Weights of a small audio captioner.
Model: encoder norm layernorm, encoder activation geglu, encoder width 128, decoder width 128, decoder activation quick_gelu.
Rows from block 4 of the audio encoder of a small audio captioner, named by matrix and row number. Rows with one number belong to one neuron. Each number is 500 + 40 x the weight over its row's rms, rounded and kept within 0 to 999. All counts start at 0. Numbers have three digits each.
After each neuron's rows are labels from the 100 clips, of 14976, where the neuron reaches its largest size: "top examples" is what is common among them. Only what is clearly more common there than usual is listed. The data: synthesized solo parts of chorales (CocoChorales).
# gate: MLP gate (encoder.blocks.4.mlp.gate.weight, 256x128), inputs 0-127
# fc1: MLP up (encoder.blocks.4.mlp.fc1.weight, 256x128), inputs 0-127
# fc2: MLP down (encoder.blocks.4.mlp.fc2.weight, 128x256, transposed), outputs 0-127

gate.47:499472459449541419483449475454476456573528557420438495498583480485513533436511577538437492482510449504508500515524507499435461557465525494593462477529523487579467452438445494500470476512512532506471516457552522488528527503511447482534489518603510580547503500522538486504575517524507536517486488543501485477515510522559535530465472400459415443515471510545464524473492471450550570480512
fc1.47:450494448458457486520452514512476467528468510474536519559544454472595531484498497491442496481586481471490531568423527536527450516480535500506479565456473492512506425502560491520514463498556506456454502472523476471474491564531394510495553504464507467525587497491527545495493490537525540481523468498500456518451481579577478499547433508498491389402564508522564457452543476557502520549537
fc2.47:574514509426486481517559590562389562434505522556501503482472561445427534515526485565481507503468535472444493532472533460549469476410517489469503514512479527480491412472439528490474515598556489446560488511489441516539513479538567501482497481492527472431524494472483474441503491436537475470480485530504528481520545554533564447536462547497502431535440448506555531515518453497504502523483
top examples: trombone; note D4; note C#4; note F#4

gate.46:544587445488491541464487444502486532515466492479598566560499486579540506547469567538479441419486475478469513488525465466500505419504506464502481445495574531469531489456471490493500492456540454483477444502529454546563474499593471475493538579486417492479523504493528494470556535546516561494463549473532477545537469474445512443496569477502469465483564482541517573445530409529503481467510
fc1.46:499443477429460522506462506511476505536498458509458513487469521470440468509472487535578420512527445494542513452584503527565450476509511543504518537533470572470476458533483361521490554569468435499464486551493445511497536522459570552422406498465539554460526464470531533496547559478489454521544534515480494485514484535474535486583453497471530522507441529532491482584546503511547473537487
fc2.46:491619559492476478524529445483515538486430464491479533488525442486529466537534546498475524443514538519513485519508530497531466469516474477449500426563491534520462468493606512495504460512468540580457449473495503495438565430513404473475512446477513501521464480519506554397507451555542520559521533549447516524536508501502464483509540474534537457456464380487504492514517479491571578549516
top examples: cello; note D#4; note A#3; note B3

gate.92:499484500511512530506516527508518488552495522468527499489519486463518497426471549507516535470475547479448430464458535497515501433493514506531457487548436537620502467507440452428427521524550426513550520457526464487560436474523498527519464548474463531547477559548483524517500423496534523537498425496577416468461519519540532624430472565545466481580476495462488558463480474509527515474506
fc1.92:464560486476464485517541482493513517513490488436444523467532549505528537475508464473462475481486525506423508527424508483523504572525510457493439470415528447488438517535482515439529488562496524473492508542521442533522501508555521502483570501447527492423549566570474478469553513492422509483513502553463530555487472517494504599452496551475484486559524527525534516516530422492380447572606
fc2.92:576525489464410519506474601439503489511495490399495455558504511489517494503488436510536455494537492447414525457498536450476578532530546502463474517442493450471526513467507496519413486539452471569402517476506480530601486581499559486516497472564513555488552483484581461505565493521517505557484444552494509497523492465496569488482511502540502456468538454502506466492531472547519455452521
top examples: cello; note A#3; note B3; note G#3

gate.179:537442515471504514511497517498483506552446542462434541512526443548547533552499511508482509543460464560497490499540488488535438442505605455440457495547516537442487433445417443465530540446541477443513504507520484542548493499568403571557511508481494487487525437546511485626563514490535501505550491441483498530497486502536602494511478511477467500474490456412509448509528499482495526452476
fc1.179:516496494480557485518485560459485484530465522525522525485528556483541582456516518444447493494462505557478513483438521566482480490504504522520506440458475515490505479489440504548465541469489458461435456463466549510561528495564429509549452512470570469437476477541407542539510513504561502453542512511415636556499486492483521480527513520527433490425510576404517497511554526509519522472425
fc2.179:459516490457549505463499508465478444424483497451477570484537528520512486547495540530528542547540444506469488555509515550405517465539488468519543483491536528551439506485583534504500476529509439526519529528432488502550484482490437464457480555550572513434501457565522444471526540505448531435574478474485469417444489513507446436522511519519456472608448578500536487449469464514503528562534
top examples: bassoon; note D3; note F3

gate.169:509512495475519570474476508470414539459517474516474498470566516510544502446554535424558504487471498486520493480512465499526565511520495548517412466608459513442561490534463458524531462486572527459491559495489499496491493592554454515461448473475397462459460542466541463460449468558572463397486445559524515514526569486462487528509519489517543461498515489467461524528493503475433551460520
fc1.169:472499495503475478429521481485513580527517546509509571485516508522483506504420466627440492512509489555421525487534536491434479477500539446502564573503518497562419476474550475560490568551469517529528429495449473524478503464439489473527538520541521482419495475524437471541539502504450502552565542531443472506484481540513534482524487484528462550470445494582534431519482495524518474572424
fc2.169:500533530484580468498542482492481565396464493525510493564538520507500497445496598559494594448502501567447526546474530513509458529471531548523459422547501456514501429531461462455511475467434467466461505550476491573427464462512508467503563445495512482547499466574483518542493448483523451488484542482510446495548464501488461517507604504498420486513516501465515482491554449489466555567540
top examples: note D#3; tuba; note A#3; note G#3

gate.242:532515434482492499487413452571516431461449443485552528472505476530527588476487509540551483446474493461519456518517554520431459466447488512493498445462419545530458495480487544487522488461492481479475487466547550454537430471541465488571474591521536538518458547505508513589480476501533561504503557478463551611532503510555463510594484486540527508467561472485433511511475509531501447464516
fc1.242:484471569474528522538548576465541554528561573462463432530468514489442409531500504449441525531494568547457528515463469491539484507550482507473512531471590455528567472464494469495487502585510500538554526523457478551522526512471507554498568436490486439514529483523430471432541493498448452469507464511500478454466487455428492494427533476501461468574485524495567466501518479462521594540467
fc2.242:456532494476574547540497474485526555486546484496519535480500518532460489388477569518554549515578522508464489514517527514524496502468464475499541508483507561567470550430468560486463517542427528419404529501434445512497535474551468480422471497523456543479540506492468531522462555500490435474439486519474541519478502488549490430543505570424561471510424485521439522552499511439498500493573
top examples: trombone; note D4; note D#4; note E4

gate.218:539516547426544435552431463470472416569492539474490450544547513493528521448531520527471507491509487471473448523513506533547480562588523551496541538480492506517526561453508554515467500493479501502528521463528514457534493514480504455526465495511507553538529539469546396461480552452540529458480606453496432443525517457574428500505500464455440492415471561476461502540532470480554547448464
fc1.218:532493555528501453625421539492436460518489535468511501533463542537448511442557480480489518484477546497491554453467495496464550541579445548528513556559462517472576490465499486482465538527480461495542598450521504525523472485493487443579469438456537438523531554401488456558463506555532531471479550476476466500482527432514468448508539418528503524469501551512482523519464513459485510464470
fc2.218:430466516557525499587477529479525493557428504535465464486548420454513499493501466465462509468515508563548486477485479487524492481563496609525547475467457493503510484403538531477553468481510475526413517443501468481488493508435615606562454454509491493466501473473461529548522507574479534536487480549487513450599475500470468540551479553516481530522494505522450478483450541495518450506456
top examples: horn; note C#5; note C5; note G#4

gate.214:439503520513426478605493467504516487445554511550481465531502474480547504600547496507524471532524514497506483464520487467505445506508543523443442491530576466475540446498509387518508410420482426544439478458535513488431422457514473529488526517520498590535596533548526514488531495501509483442489551486568511530488521558495480490489496533489510500443479522490520470488572508518455510428562
fc1.214:507496551544548460406494502487512463486529506572491500585459541520441521535457490459523419431524511494484531449561518434580594578539540536585494475527465547521453510479496548489536497466572504548490481432458519494481502489473485437504450512448499460532491411474462459548543501502473548508488485556512510430577545536452514461469454492471456510512479542499527457546534472476487504452540
fc2.214:472480475526509506570507565539471452490473404513527501473487464489470465452580524547517453472529531469526530498519489501450504530401452467462491541540555495473479487463549469523482443536585532470534508549557472478440505509522486544411483556486489484620526513466522524464471567522527591533470459515438463535550540466567479477510441465488569470470496426439510513501498556484472543501479
top examples: note F#5; violin

gate.121:523474549499515463531421524500542424501475585491465441521476436523395492493517480576535540515537552538423531455494512502546497543554536540543470490465504480441451465576489548536571450518510481504503514514512461516502534578461490429452545447413506487469493480542519497490496472531509508552576473536462476482577462462498454409519396501483538522471516514474551501506534518525504517457505
fc1.121:538522480491460510523589521523546462475508630558487487486460526486471520480519462526511501452460461474493474482539480437533562439441564492506485476548614460462516564459488467458536474430458488437447484519458566529522517464493542517449517491571473450541481506471489491469534503472519577488536430476515562522510524558465484555511484471460511497530507514480422511483537401502548486554562
fc2.121:419511536486542476408483491526491563557487512503534495487538547547396528477476401420461468498485475533520506544479495520384411503568435502536553466481506530490455494489481496484514503546469513490540492495518466535455475482506515481562542544594479546521470568445499511539591590530482458492486482482510492547492557520464481466527530468482427529469561464507552507475500528444484503511499
top examples: bassoon

gate.86:485410517528503557495458534507452514618497500544496485466497523565487489513545509510554497581504482484515603465452538468497509491470502522479507491518509470521513523510550519528506490520452475460453479516507532508586501447485496530559490522448460365484529446467523436598474478557515557439544465511512520534479497435464502490551427516501494503432491415512424462492514512586522482475467
fc1.86:493365499609450489437536529436501509514532500549511446452542466536481554468551468437511442566564489452503490421509515519506462503428513450518499458533585498524504503533526495477456566452510513494506493511460572539448500473565512492505558460507496519450496514471496516519448505505518529528513473527588525516502520517522486562545440408426484508443513428548499510524467501530514457461522
fc2.86:449488546512534540474505503467469434463516543451502522505526472552460526436497541549566476514544473457548494474464509578439495504562551418448550556534506498508446473566458563563568516394534477526556488499418445468429480501505441496523432506585569513505474555504454485507491465446516538469450504480475466475533566489477468475471501506514584512496499495495476529569473451505524531494522
top examples: trombone; trumpet; note C#5

gate.80:479361543515522510464507441560518563471471528497546507499507526502503597489460509446515481576455453497564479511453570459536461479447499454516479480490563516549509515453501482545443517507494528516511476537536498457487458547511502508517530532429491499471511509530527496518420490482430559497526549529475532447461620471438481521506570543534516514552499488536424460452425454457448532505515
fc1.80:507476463490442411518432447526537557498420460480485497493597561495471420507505522539526499514461477501512502486460520432462479536531438516451467476559391495502473494444507545536578522476530506474513495429517559486413531524569497542556514496458496582530501475505446530496549437547484446465462490513491553544492483486535501547515503539490541599530495531572484519503493547439501527506489
fc2.80:505559489437460584511423485517520569530543514551532520480527469564456466439430513535495465491483516504512466426516470561493460551559462521484521483484510443491555391475498516450474404453442509520522517547470477507578515468497557482493468503531526468485532560561448483501480476525500532444499508542486495469501403537465438517552462542510506529498535570540464499492501519547491595525433
top examples: bassoon; note D4; note C4; note C#4

gate.216:510481554498540504504444515540485479473479536493409438475516442439546523454477555509485475413545454485504478481536473514607410445537516452484556490491469510480496565520519473478494512488428501504542496526504533396513478537529495484538494475526517508544524484620523502486493557425494449522487460479507510471510438528505495460492557499576529535380476529529490487474582517560520514507563
fc1.216:491510421458495514520571427489463546494457429466565497515429543552412479548499495500544534511488523539496514519489502472429570533526479548465480500563506498471533394482473526554584457504514513459458544473527489629493520428530450522506501516456494521539514539450445510514562470520505519485544536498521504502497561457438457526491463501479489483576473533456541473541451532433533514474447
fc2.216:507480480487513536513541533487450532470451488511547433495547523471441460588496546483522494502567528442586508543510527502491467581522504455584498530535427466546432468560474479505453505588435534511513559406536443468498539528519427547483465491497458486473588481491455502460465522524542502506504499488466458485598510530549413452435511462514514432479493509541476522471485502557494505519498
top examples: tuba; note A#2; note F3; note A#3

gate.224:465507481586476491580549452435532566506482489463449474567478523466542502418491519543469465454552503540419589566514470514508559511491514467506486470486585545455480491435407494483503523476501516449469534507494571462544534546538423481478485522434491549520491592459442471473505481504540538505478547448492513502474470444509482479481562463531564560494452460511552542493507514508524529447479
fc1.224:440494499528469538613483421427504581505531526493484416553482529455504443412495569510455526423568528491449561531415479564482475505489536501490492485486544496462492500463442470459568532507498566521452577468487546466519546521480461519463492525493543544490488575538457475447515488484524553483465571484474491532459462456504463528504563455528572554518479492483503563485518527523481508500504
fc2.224:471472493446490523502504472531506541486507553472433530520520462542547454519500479469496452441373455502491432486539505529605424557536482516553476548483454513495517494563485506532493502529420471458460552550497516501452474420437491552502539452479481560491511510498582538517577505493533523520507475513411466454539511540520536498534549487454506465558520472481592470449456514537487454503570
top examples: cello; note A3; note A#3; note G#3

gate.68:546492462479476456492562509510547518493538512464567409487459487481462555481523577480578495505444535533473573491535550470531492448490466479515454404513489445500543477489539502514471485529493517513425460466491518506601485434524487497471521528552540461579645494494479463476494531580530503477462451528550457431475524452452523495510505451498546507406529532468492514519450524521491502507536
fc1.68:530540509557487564514514537459510464481435513507490525517509480466463497443533509585520454508542486446487397450395483546523508562566514538502508500463505504500519438479501464530461510567485478511497515507496458580432500586523567506564537512498469577508405440552496515525465514400458492502538521451475507586490539552518493524470519560510482479539509483429458522442518460493497496488438
fc2.68:516592404531468489541523508477537517466484447492442458555512513584479516508453543521536497456522510503533452483451587525423443568461480545504555493477565403540536516508488474480538462468535555526542475539445509522501471518490503465510487554465580542492486503535491556505493477510522481464506509523469482514513529536426443596496497562541536525449472509436477467489506443404490486441446
top examples: oboe; note C#5

gate.72:498485528485577468546571550526532500555546538443502485584428592535417549494465514530545514512531489568470476410452488511543455453510532474505492510474503557458474448536503502510568488495444476493511465442473523495473466502481519523543517533475516449563486464478513518534571461468474440437477506461483455534580547476434546465506521452500525561433529453496524519597458513473487469518441
fc1.72:519471536498546474474507518494459447521536541486501467563531502490386478484482525588529492518516513509505511467493477491510405417535539554490472515421487630474490483512531449497514532529496524478562482456572479524581505523511529494426511492520526493549484466482519559498585479542452518388545474522518458477560481449505473521499479390489471538480502487450538518562468485496440503551485
fc2.72:462537438537487510528467437481498487477457451443518474461520521443499541477525523484511469536484477459469570425561537515486528496470520475492496553467642517557512478499535436555528483498493478433500438513488516510536514500479423484531475460500547507526462491533546568534396506440522565446535513493467575472438558499494515509565549486457553489541487479463470479592459501483569519558459
top examples: note F#5; violin; note E5; note G#5

gate.208:518530561523451470522560563476532534433526420558471514521418556469538512512499501473562516390567459545521491577495482485466504555523512472575498514518495485485504488474534507500458472440514502522431458568473552510429481506454446535474513510496440529542485467563531488457474480405491428469530504512547459445523500500549572546488467452495459477490541482532508476592465537474452553483516
fc1.208:482462457521485479531462502520443528517557576507550518435468495440488482443520550547501444538444496520434479504495535473504549491519501511466534493479498476439487547498560497507491552413544501500537512546494452458439543497617501440497480458563490453499426591551586438518469491487488521476498466446472499518532478497555479556544435532591543517505575440470482483462569523500519538486510
fc2.208:569492438521488537571523516559562428518480483434540553578533474505505466612539512429438496526486471531493537462513506496561479534490454441457488492502500510518532560502458551537462464491523488470522468548451452498469420527468528486413463547530489514516512544541455468505560452413555539502536455443483484499494518501471525514495462547523469510501581434471521405489505432496511498555517
top examples: tuba

gate.51:449498504552539499469429510540492475488481465478442523496495559503498498468471468501589510485592498532500487428562462546484466508445495533471432529481437493526498505550500517451547517445467474477490473561558626498526522554497477548552536490459488432416498547478452478481466451514528527469527500522514551483570509500425522581451430493602528500456536455452437475507471494513487519507532
fc1.51:481472446567489521455461516496471484546502471413460526456499530495481521560454507472596516515479456514548562537554428566575448459496589481488433510503458509494542487484521504427525455539510486511484457519507622466488518434466448548524433454476495446495540554451465472500494463523473526482464478522508558436561485520482506539526470454540552507492563507526491493526499416561476530491559
fc2.51:467512559504471448553438497533445511490530441529532508441496533517491616497467459457487525485486549532537490446549517530557494534502496415472479434456451492462525523473497532543467467466504553489587526433550560527568529436525473564557429532502465491520489586443559472517468465448460443579523485535459521514552498496492446499550489506513524450530542472488478481502502451571490456459472
top examples: oboe; note G#4; cello; note F#4

gate.153:446556529577445534519550492479450517506492455449456467433519565549511447449492514511505466479517506601527501466497454531504558580559514486507507464479521482458442514476456539473488527520522480510487523441462529440518541420421537452483388491459411450512506549515484499487555506510524532579450494562544493465556497515467569481498534432518480534510468458534516487536492564504562463484528
fc1.153:503545522479515532447530452493500577558502448528475500448417540577558489459476455550426471494500494588485512518475469481512578482456545485561474511509545592493410465507487541530471442541562484477455440512500490426462544445520516486464505430508533525511514568463507555513502509476531490553507505486495472520553602553459492498472516479485501504511435492501453441524432490546540517416480
fc2.153:468499529529447570518500491453575549489542505505498534595518492581528552500518489528554486488496496442515517502424459454518491453514560565492434505529549528480478548492541530551523423541470474453449519574461464504520422487468451464444533465455476572521513510515458492413559546486559527480471493459475529556432440467501461437496499489472418478492465524533493549544464531448555486532526
top examples: tuba; note G#3; note D3; note A3

gate.234:511467446470491554454521514549569514492470488527519543445481511476504535425510494570584457477508501486482501472461501504483468469473551458533476479505509485462478427527458532496523415443470479503566391568540496482476569576506466435509541498467553422506521474500557560501468555458487456469540553512481513504526616526531513471528431535504453509551468541542422517472482529488565473470529
fc1.234:475539500568470497511393557495453472480479494500496411595546486529457473522472475437496488414513501489551496468580494444442455519491506524477578518456593573490478515482515531448472491528495506497443543480449513530542558471493552529506426456483448550539568489486470483529537505519560484454543495542547507497438453464538496562497568486555481498524545499463525474512504478513411491442523
fc2.234:495496472464562472470508487438523489546516478468505516496468508476529506443476512481588490518464501471533500519536472513571513503501439442526518482532488460517497501581427533629559513433524393482495579514499419525539571484432512496487488520490457528444530503455510550516493543525547456426469490506541534448484491458492435459520473594543413542505525578472533500501495511439501523531528
top examples: oboe; note E5; note F#5; trombone

gate.110:556473560488555465537451468520490440554415493529513504469520500531482466408569479484468582479439457551489464512488529536533491470566511537484542439483443485454510495465373453490525459482474496545491537484443457513479481519491536506648496532525499454499513506473566478496473586509506547560512530527517463434544510456510488562511514510572475487521499502464525482565527482448491545510493
fc1.110:418532475524500490473509530554598519448537520483532536537429477441472513542432476472577497501518489444505450496478439421476511474514516383531501530515575556557478463531602486520553551479581510466544480473526491501533449470467499525473489461458427552519425511540475524481475442497501462463563499504450517510466538514532572563457485519491528493520512523474486516471532497530500426510555
fc2.110:503474515529448560460507497502447540455514550506452461474505533465451518467538429528572510535586483459526557570493456505543454511446485462477534520533567487475472473485486515445477494449470471479542486533466501476548513460580389542461428536481531538481524586538491478473502541460496545464469459563534548581509488538538513478491433556480523518560472543503439524421483498460471485472574
top examples: horn; note C#5; note C5; note A#4

gate.87:596480521472516534521445478505514443463565451482423519539456463481518539491440529455511581540461489477536482486533499484525468514477465551438471594492504556549507503568444474517517440490496512533526442594568552490583508497509441522506448443561460497510497514446574479548492498534477522495413528492532511518539450506450565468511482501518452508455501481460455495516468451441541443455551
fc1.87:497489539527523554514544494464529438475478565521424457582529472530510510530528486519559537454541519465514548523521477508473490467496578465464498523489501535550526522506550495526466554443529501424505528549427556499503482483579572458557465480493491431483430527444643473433530510519519484496501498440519461515494523544471424517531466490560511507499493470482464403463474518446461469431475
fc2.87:516475579462492518531482540534492445512490545499516491510513485512520475486548431504429554556508447552439532544502492575427591565500530468440488552560432542553471454488479457541543566462544508443468466515477494457516493462471487549555558461451424496502530524431559516494565462531528536470527489456531485471480453529494602487522446450548465447494489515538501430481483535459493465484470
top examples: trombone; note C#4; note F#4

gate.139:490510544516488512484487561473505466541494508419537498481571502544475592518440560470475550447490527540505438479567439519576524502429489510442461427436501537505469470537536525549530487526497546484508494482511553486522487540522462502471436573423476432517483562491494528509443534555478481541463460486606496418426519466478468467546480526457573490554513437470503521480499473559518524465510
fc1.139:447511515421450448503446448414474531473536551470530465495572435486456561506540514506573496485512468550472500557570444453525559460504536546525541491494510550483517516531509514495498504409548541431542504536460511475498442478513550492470565476448498518554529485458486444545470488541505516495527524538452430480530523537439503471534555534470450570451458483466511472479623474484464531539538
fc2.139:502502571465517473515439529501489524521462504496485473506542436493523504486519571522520528484433494531538490537518543496526469437537542485522419567434511504465550467463549496553514541488439452545498494429458578492465505433489473537487544450485471552546483612517466448462548464419493541425486446443551468448534530499484549491544513457455511474511580493575585532503470507514533452462501
top examples: oboe; bassoon; note C5

gate.203:522480518463435492478531431554510513530547521493460509560533503517513502511570514457421520506438498475485475524458548444478473545495475501476461521547559483541560540599459508466461480487580463442437479481535605528484517405498535471493470525524489526467438564505475442532459597446534441484479491507533597465466508522530519506524514495505515451474483533437507501555519512509520462468598
fc1.203:529496480471455520497500496486515453571568437512507509527528495483487497462508526445442539486469508468586449459484517470538498534597490438572537494507511499539524513551493531479454468506535427505446476488539531493433517460503514501462498478496454576494490605453505452494466514488490428374460486527491551425494530511534559561552511423533502471466492544456477469524500492507584561482586
fc2.203:504555545469476517551501547467499548437559521482559555452458475541489479536515440457507491456482520496487482523524463487479506408511559496498539459548495475541473558458477527482477454481526378472499487475506562426530508585500544499517428555542482580445535521529460485476482506536427557508446507531480561482511511489491434451510516562519526477524547418558427564512476452502497428512528
top examples: note D#3; note A4; horn; instrument: tuba

gate.22:441513543547448507522529501519560463501488540425463477477479498456453531484505554478553472520581575565516518521458454489515466460520509467427489509402529551421492578534493497492480525386474503530496510486554541425550507469484516592491488477418472468539567519546500520565463471463502486469557486553498494419470503486527543536518535482511571469434499506465487504532468462515513491568500
fc1.22:534458478476479484529448510480567468435478493539620535530511468473532462539532505565478516492488474511532506545499511462542509479518481546507585505546523480528496389487494567546505427572583499452532475467479488515451470504544509435466508547494490526549497430466567469510507482450485474527496468525520510484505504511509489488487466495460411543536438473588577501413537404479482436476522
fc2.22:542486503523485567556557517414503531472469454526531484466493477507525499460483511544432514523481480431480404463518523492462573497420528516517541427500507526495461487422570462593473541515505504520535499515434468473406485526514494462523476522542555478457529455493533562580495480518522530473488523541455485431532488518465512536506445547515499487507519600493451486537534597446458471557461
top examples: oboe; note A#4; note C5; note B4

gate.109:415498516538523559497459506545545476531559479458524520552469409565486509503477555491509482536481556515513612490489460450454511476584532528529543519545523520511518437459479538485538470488517488420545481511505533530499478418477453480510510495441506420521474448485497477494522549478587506434522451493480474489551504517497532569544497536438508432489493467441497452539494465430432568569464
fc1.109:525548520518477521536532520499459497407540504530523486464508499511444527421522450493492497429482438476565520585493536416497531487507473480518474492457490491468449485472546602493481485455406495480535546476506529516485452551526501583578534498460444493512467534455608456453512517553578504534517488499452501501488430480514535526548494472548409531490482524498527503555551507428490558443490
fc2.109:454483448512471504458547589585471485526433520476496447523510467490527494507568491469507434510531505500459438516488519503501586508513492514486419504509545489478474580486487569470570560525430452514477520505516479410540522481508504462454442521510461547507456470478476612563498490497482554551521457465483500530473474568474503545509407461573508522454530569468491518494478473481600486518462
top examples: trombone; note G4; note D#4; note F4

gate.225:533520501536453472480514479541557517566436480496501485522506476497461507531485482542537490449476447580527509544508502482467465505477494594413594497577454504476427562508521534520501511442555516529456406563527506546520502549498487520404540468476496409503439563577459490458489536517469494510477466469557499466479479533464543491519455535503568507467442476440475459432495497513572524472528
fc1.225:497455478536482549455490486442520409505534495546547525466512474460486465436495606540466497542517521476513360530521479501523520472490545445557526455514583550477508467537585457501547506467429521535507517470529517388497449540503514463490455474568558547546500523448553488578492570498553486456529459533473527489474506429497509469522499509518474484555528467484486501530499507469483504466569
fc2.225:474518545520546515514431552540457598609493539497482528509502455510474468556505544463509468409566496564474501462510461500499488527472570512449494520528505522603416487514492534519545571512489435508528511432512510506497468473470511458511506447530391450496535510507541513517476477493474438475497438488405488473510518535458490494563519434504544511465526482610483457501483471533496461510549
top examples: cello; note C#3; note E3

gate.189:467522525478445444565543527510518515528493466433517483542556477452557508419504509477524533617502520519444537527521494537507471503534523525488471552514485400436481468441511471452446431546453483547520500529527469459508467472557443507471486533481475457511506479486474525571510498489446457532490580545526488618501447551492485489522535492484491472517437501436419562506495568444528540546542
fc1.189:525516523507513462459537484522476530419546466478515523468527547514530454492507395449448576476467511575514500484434475527561533459541568475501513482559554499505465498477449497564520555528515440460481507428476476527534502466536463514512502489507594499491499566426516511502457516426403454523515557514559565513433454523464508486490437457473444523553512573565509498481504499548484534433518
fc2.189:465471500614420509517471547506553452484477485470508467468467558452564476518483524436562483481433486543439460531523544542450460499493472509421546553520486477529487515512523567437527552489501477514506502513447500454514490543501525523447499558540441509517483461505553619454487483422474480546493545475467510514466426544542527434464564599530492492566501469534530509491509462498546517449491
top examples: bassoon

gate.105:509421486534565532492454441487557535438464460494478519521479467440517559442510578506555509500513528569515455480497484449444512525512496478523475459498474521589499480533446516471489526565453541498481598463531519493526498502569455511492542507568470535525449493515376524466503538456453414499460502514517492502474518537517558545513388565468514457492526456510479518565510470433536486458522
fc1.105:541560547509561505507547519445448396616557483515496532485430530535474478477524453512382486489476567472538478508494506487481502462450579512495522506483486450485483545476570452489513458464496466495553474550511431453625493516492523489551540548498512511515538490506563504514384493472536490507494457512494517469483426519466464521442470526500434489562496499502523511467510556475537520459516
fc2.105:511556527456534495435482494540470480496456536447476442582585533468474514521469512466465434527506508477451533493540505543508533517557438516515467491532475539562468494492438559496496506500495514524511436452489482481435470483470475498439565569562544547519412434555508520541501493518478469457468461513489581472510440509474468456546459492549583553475438532595463481530497468546588482537474
top examples: cello; note D#3; note A3; note A#3

gate.195:450530505534492508489479497459528555415540472519495501504531526520508530457480536466521561547563497429475488515565524577482538473491459508498489407632478478578497526524474492534472569499544457501476443516523443473476454458517474513513504407471469439507446524524488555487441494482549493560568514477532462480425511549500462518504444584475582486541464518461443489535520496481563447485518
fc1.195:548520471527469391556491514506462503536464519495522462577497452600478566518504420558460470520505429508493453557501509443464558559481523466480507506454399404438511544485502452532454517497501456544419519497487503520518488539498507480468553431505561556483509560522492531464470547498483534541582542530477485536565495516445465478511572507505521454523561499452537494498501481528446512514477
fc2.195:526473543451485492533453601519496556578485503410481453447516511492543432530528447512473523535536474429445500469522449474550488567455543394499506434545513561519456467518582515512561476457489499458483465517523502482509491463489510553469601543469499534472522508512486546481508475487506563450505472505545502468539533539510512475538439529561535538500456476562423451491521488472402508500472
top examples: double bass; bassoon

gate.170:548532546544510493512538425503544483466476525567491510530511497497450545523548450539500515537487465571484472496432503492477504524579499486430499452515536505501510435601507462492582509503547510433571499545494502489483435468489480548553514487450485445528536425478473559492440531529537490526428505583470524429511539483404494435467546546455513489481476490424510482512470579543496479504427
fc1.170:542535553517474500465472489504569445533468525531547430544433519500414539539529422501468473516474503555515521450435496529566481523511522536523490423543477474473521543560501436465550526503506501509584437532467517502436484431473527509569527432436507482510523466499450488497454524536563494529457483556469512448525497472436565469492593513509496458485466539424501439548517571526551533503493
fc2.170:446472540555528553520547472474558491536481490449483482530514503520457432523433452569485460539522507511553506508433564462538479520520468556512426489480551521513507557561525485476579490456551582443534504529434546517581506432539524497469516524421469485530527483443521473451429484397457423503410492523517532470513509504582544519503502544505524528478470484499485509480486484489499485419528
top examples: note G#5; violin; note F#5; note G5

gate.223:488490604470504494472433495511409499534493488465461486468449541529477534481491447529505552530523521488494518517412466557519502449510493566529522457522479525545475590505549467461535461491527503572512431456592458526439518507522383496532579555530504456455549534523443505525526546388525446489468518568455538473475494559516560502509514496462514451461524512499519472475460517514498510467529
fc1.223:475466509579490520447393503433466517564580488484488551516405595525431489512474525536499506488505517521485431513492554559546482532443507459502486452514532568515491515534523541487482473483499500554490520574533433489490521533477466493471537546538537469470516526518545532497525518397447381475446492509450474448564454501473567512523515534515538482563484459552535510491471480451468506467508
fc2.223:523517483433489494536543487542488489482493550533538565438493509453516460464484609530479439486548539450511471489463545491483469482489461510471495445532473578479474463518511530559511475541506549450539472464503502529593468478554458483523506447573510382451477409537524531561489519543480528525522513452506457582551595558450486424535470452496496494545458500466491430531517518495501500463501
top examples: trombone; bassoon; note E4

gate.239:511528496530538526434466554565511504420496453496475525478526553491492498499543565485464544510415551529509507500513519472473527509493541479583440450450447456423539449569458537474485437460538517493477476492547498442530596518496472488501454460442491545497531517478497547498534463480488567560473544509573474504470558510476577497497476514446481468523521508512481391498393458475504538579503
fc1.239:488492512489560545454515556501502469474522541490526548412489526485586476471506455474535479533587547430514470501485509495522549475454503512519478470532581534456460480356476439436513531452505487551522556437531432549595483593445500471419527492482480468494483531493544466498496531533530439525431492497518525498518440515566473544450445500515511537489524457509514496457478546477508516482528
fc2.239:561428471522488516520584526474431540419553502493498520531470535550557540528509443472439512528512437450488521483503497462447546526533502487415597518503474526468525482530515513532449480439459530452563495510507525600480468541564523419456472502516524517476547504512532434557431525459494502579524498471535440511465539461546499457510551507492509498451440468582453550497544479471501520487458
top examples: note D#3; note A#3; cello; note G#3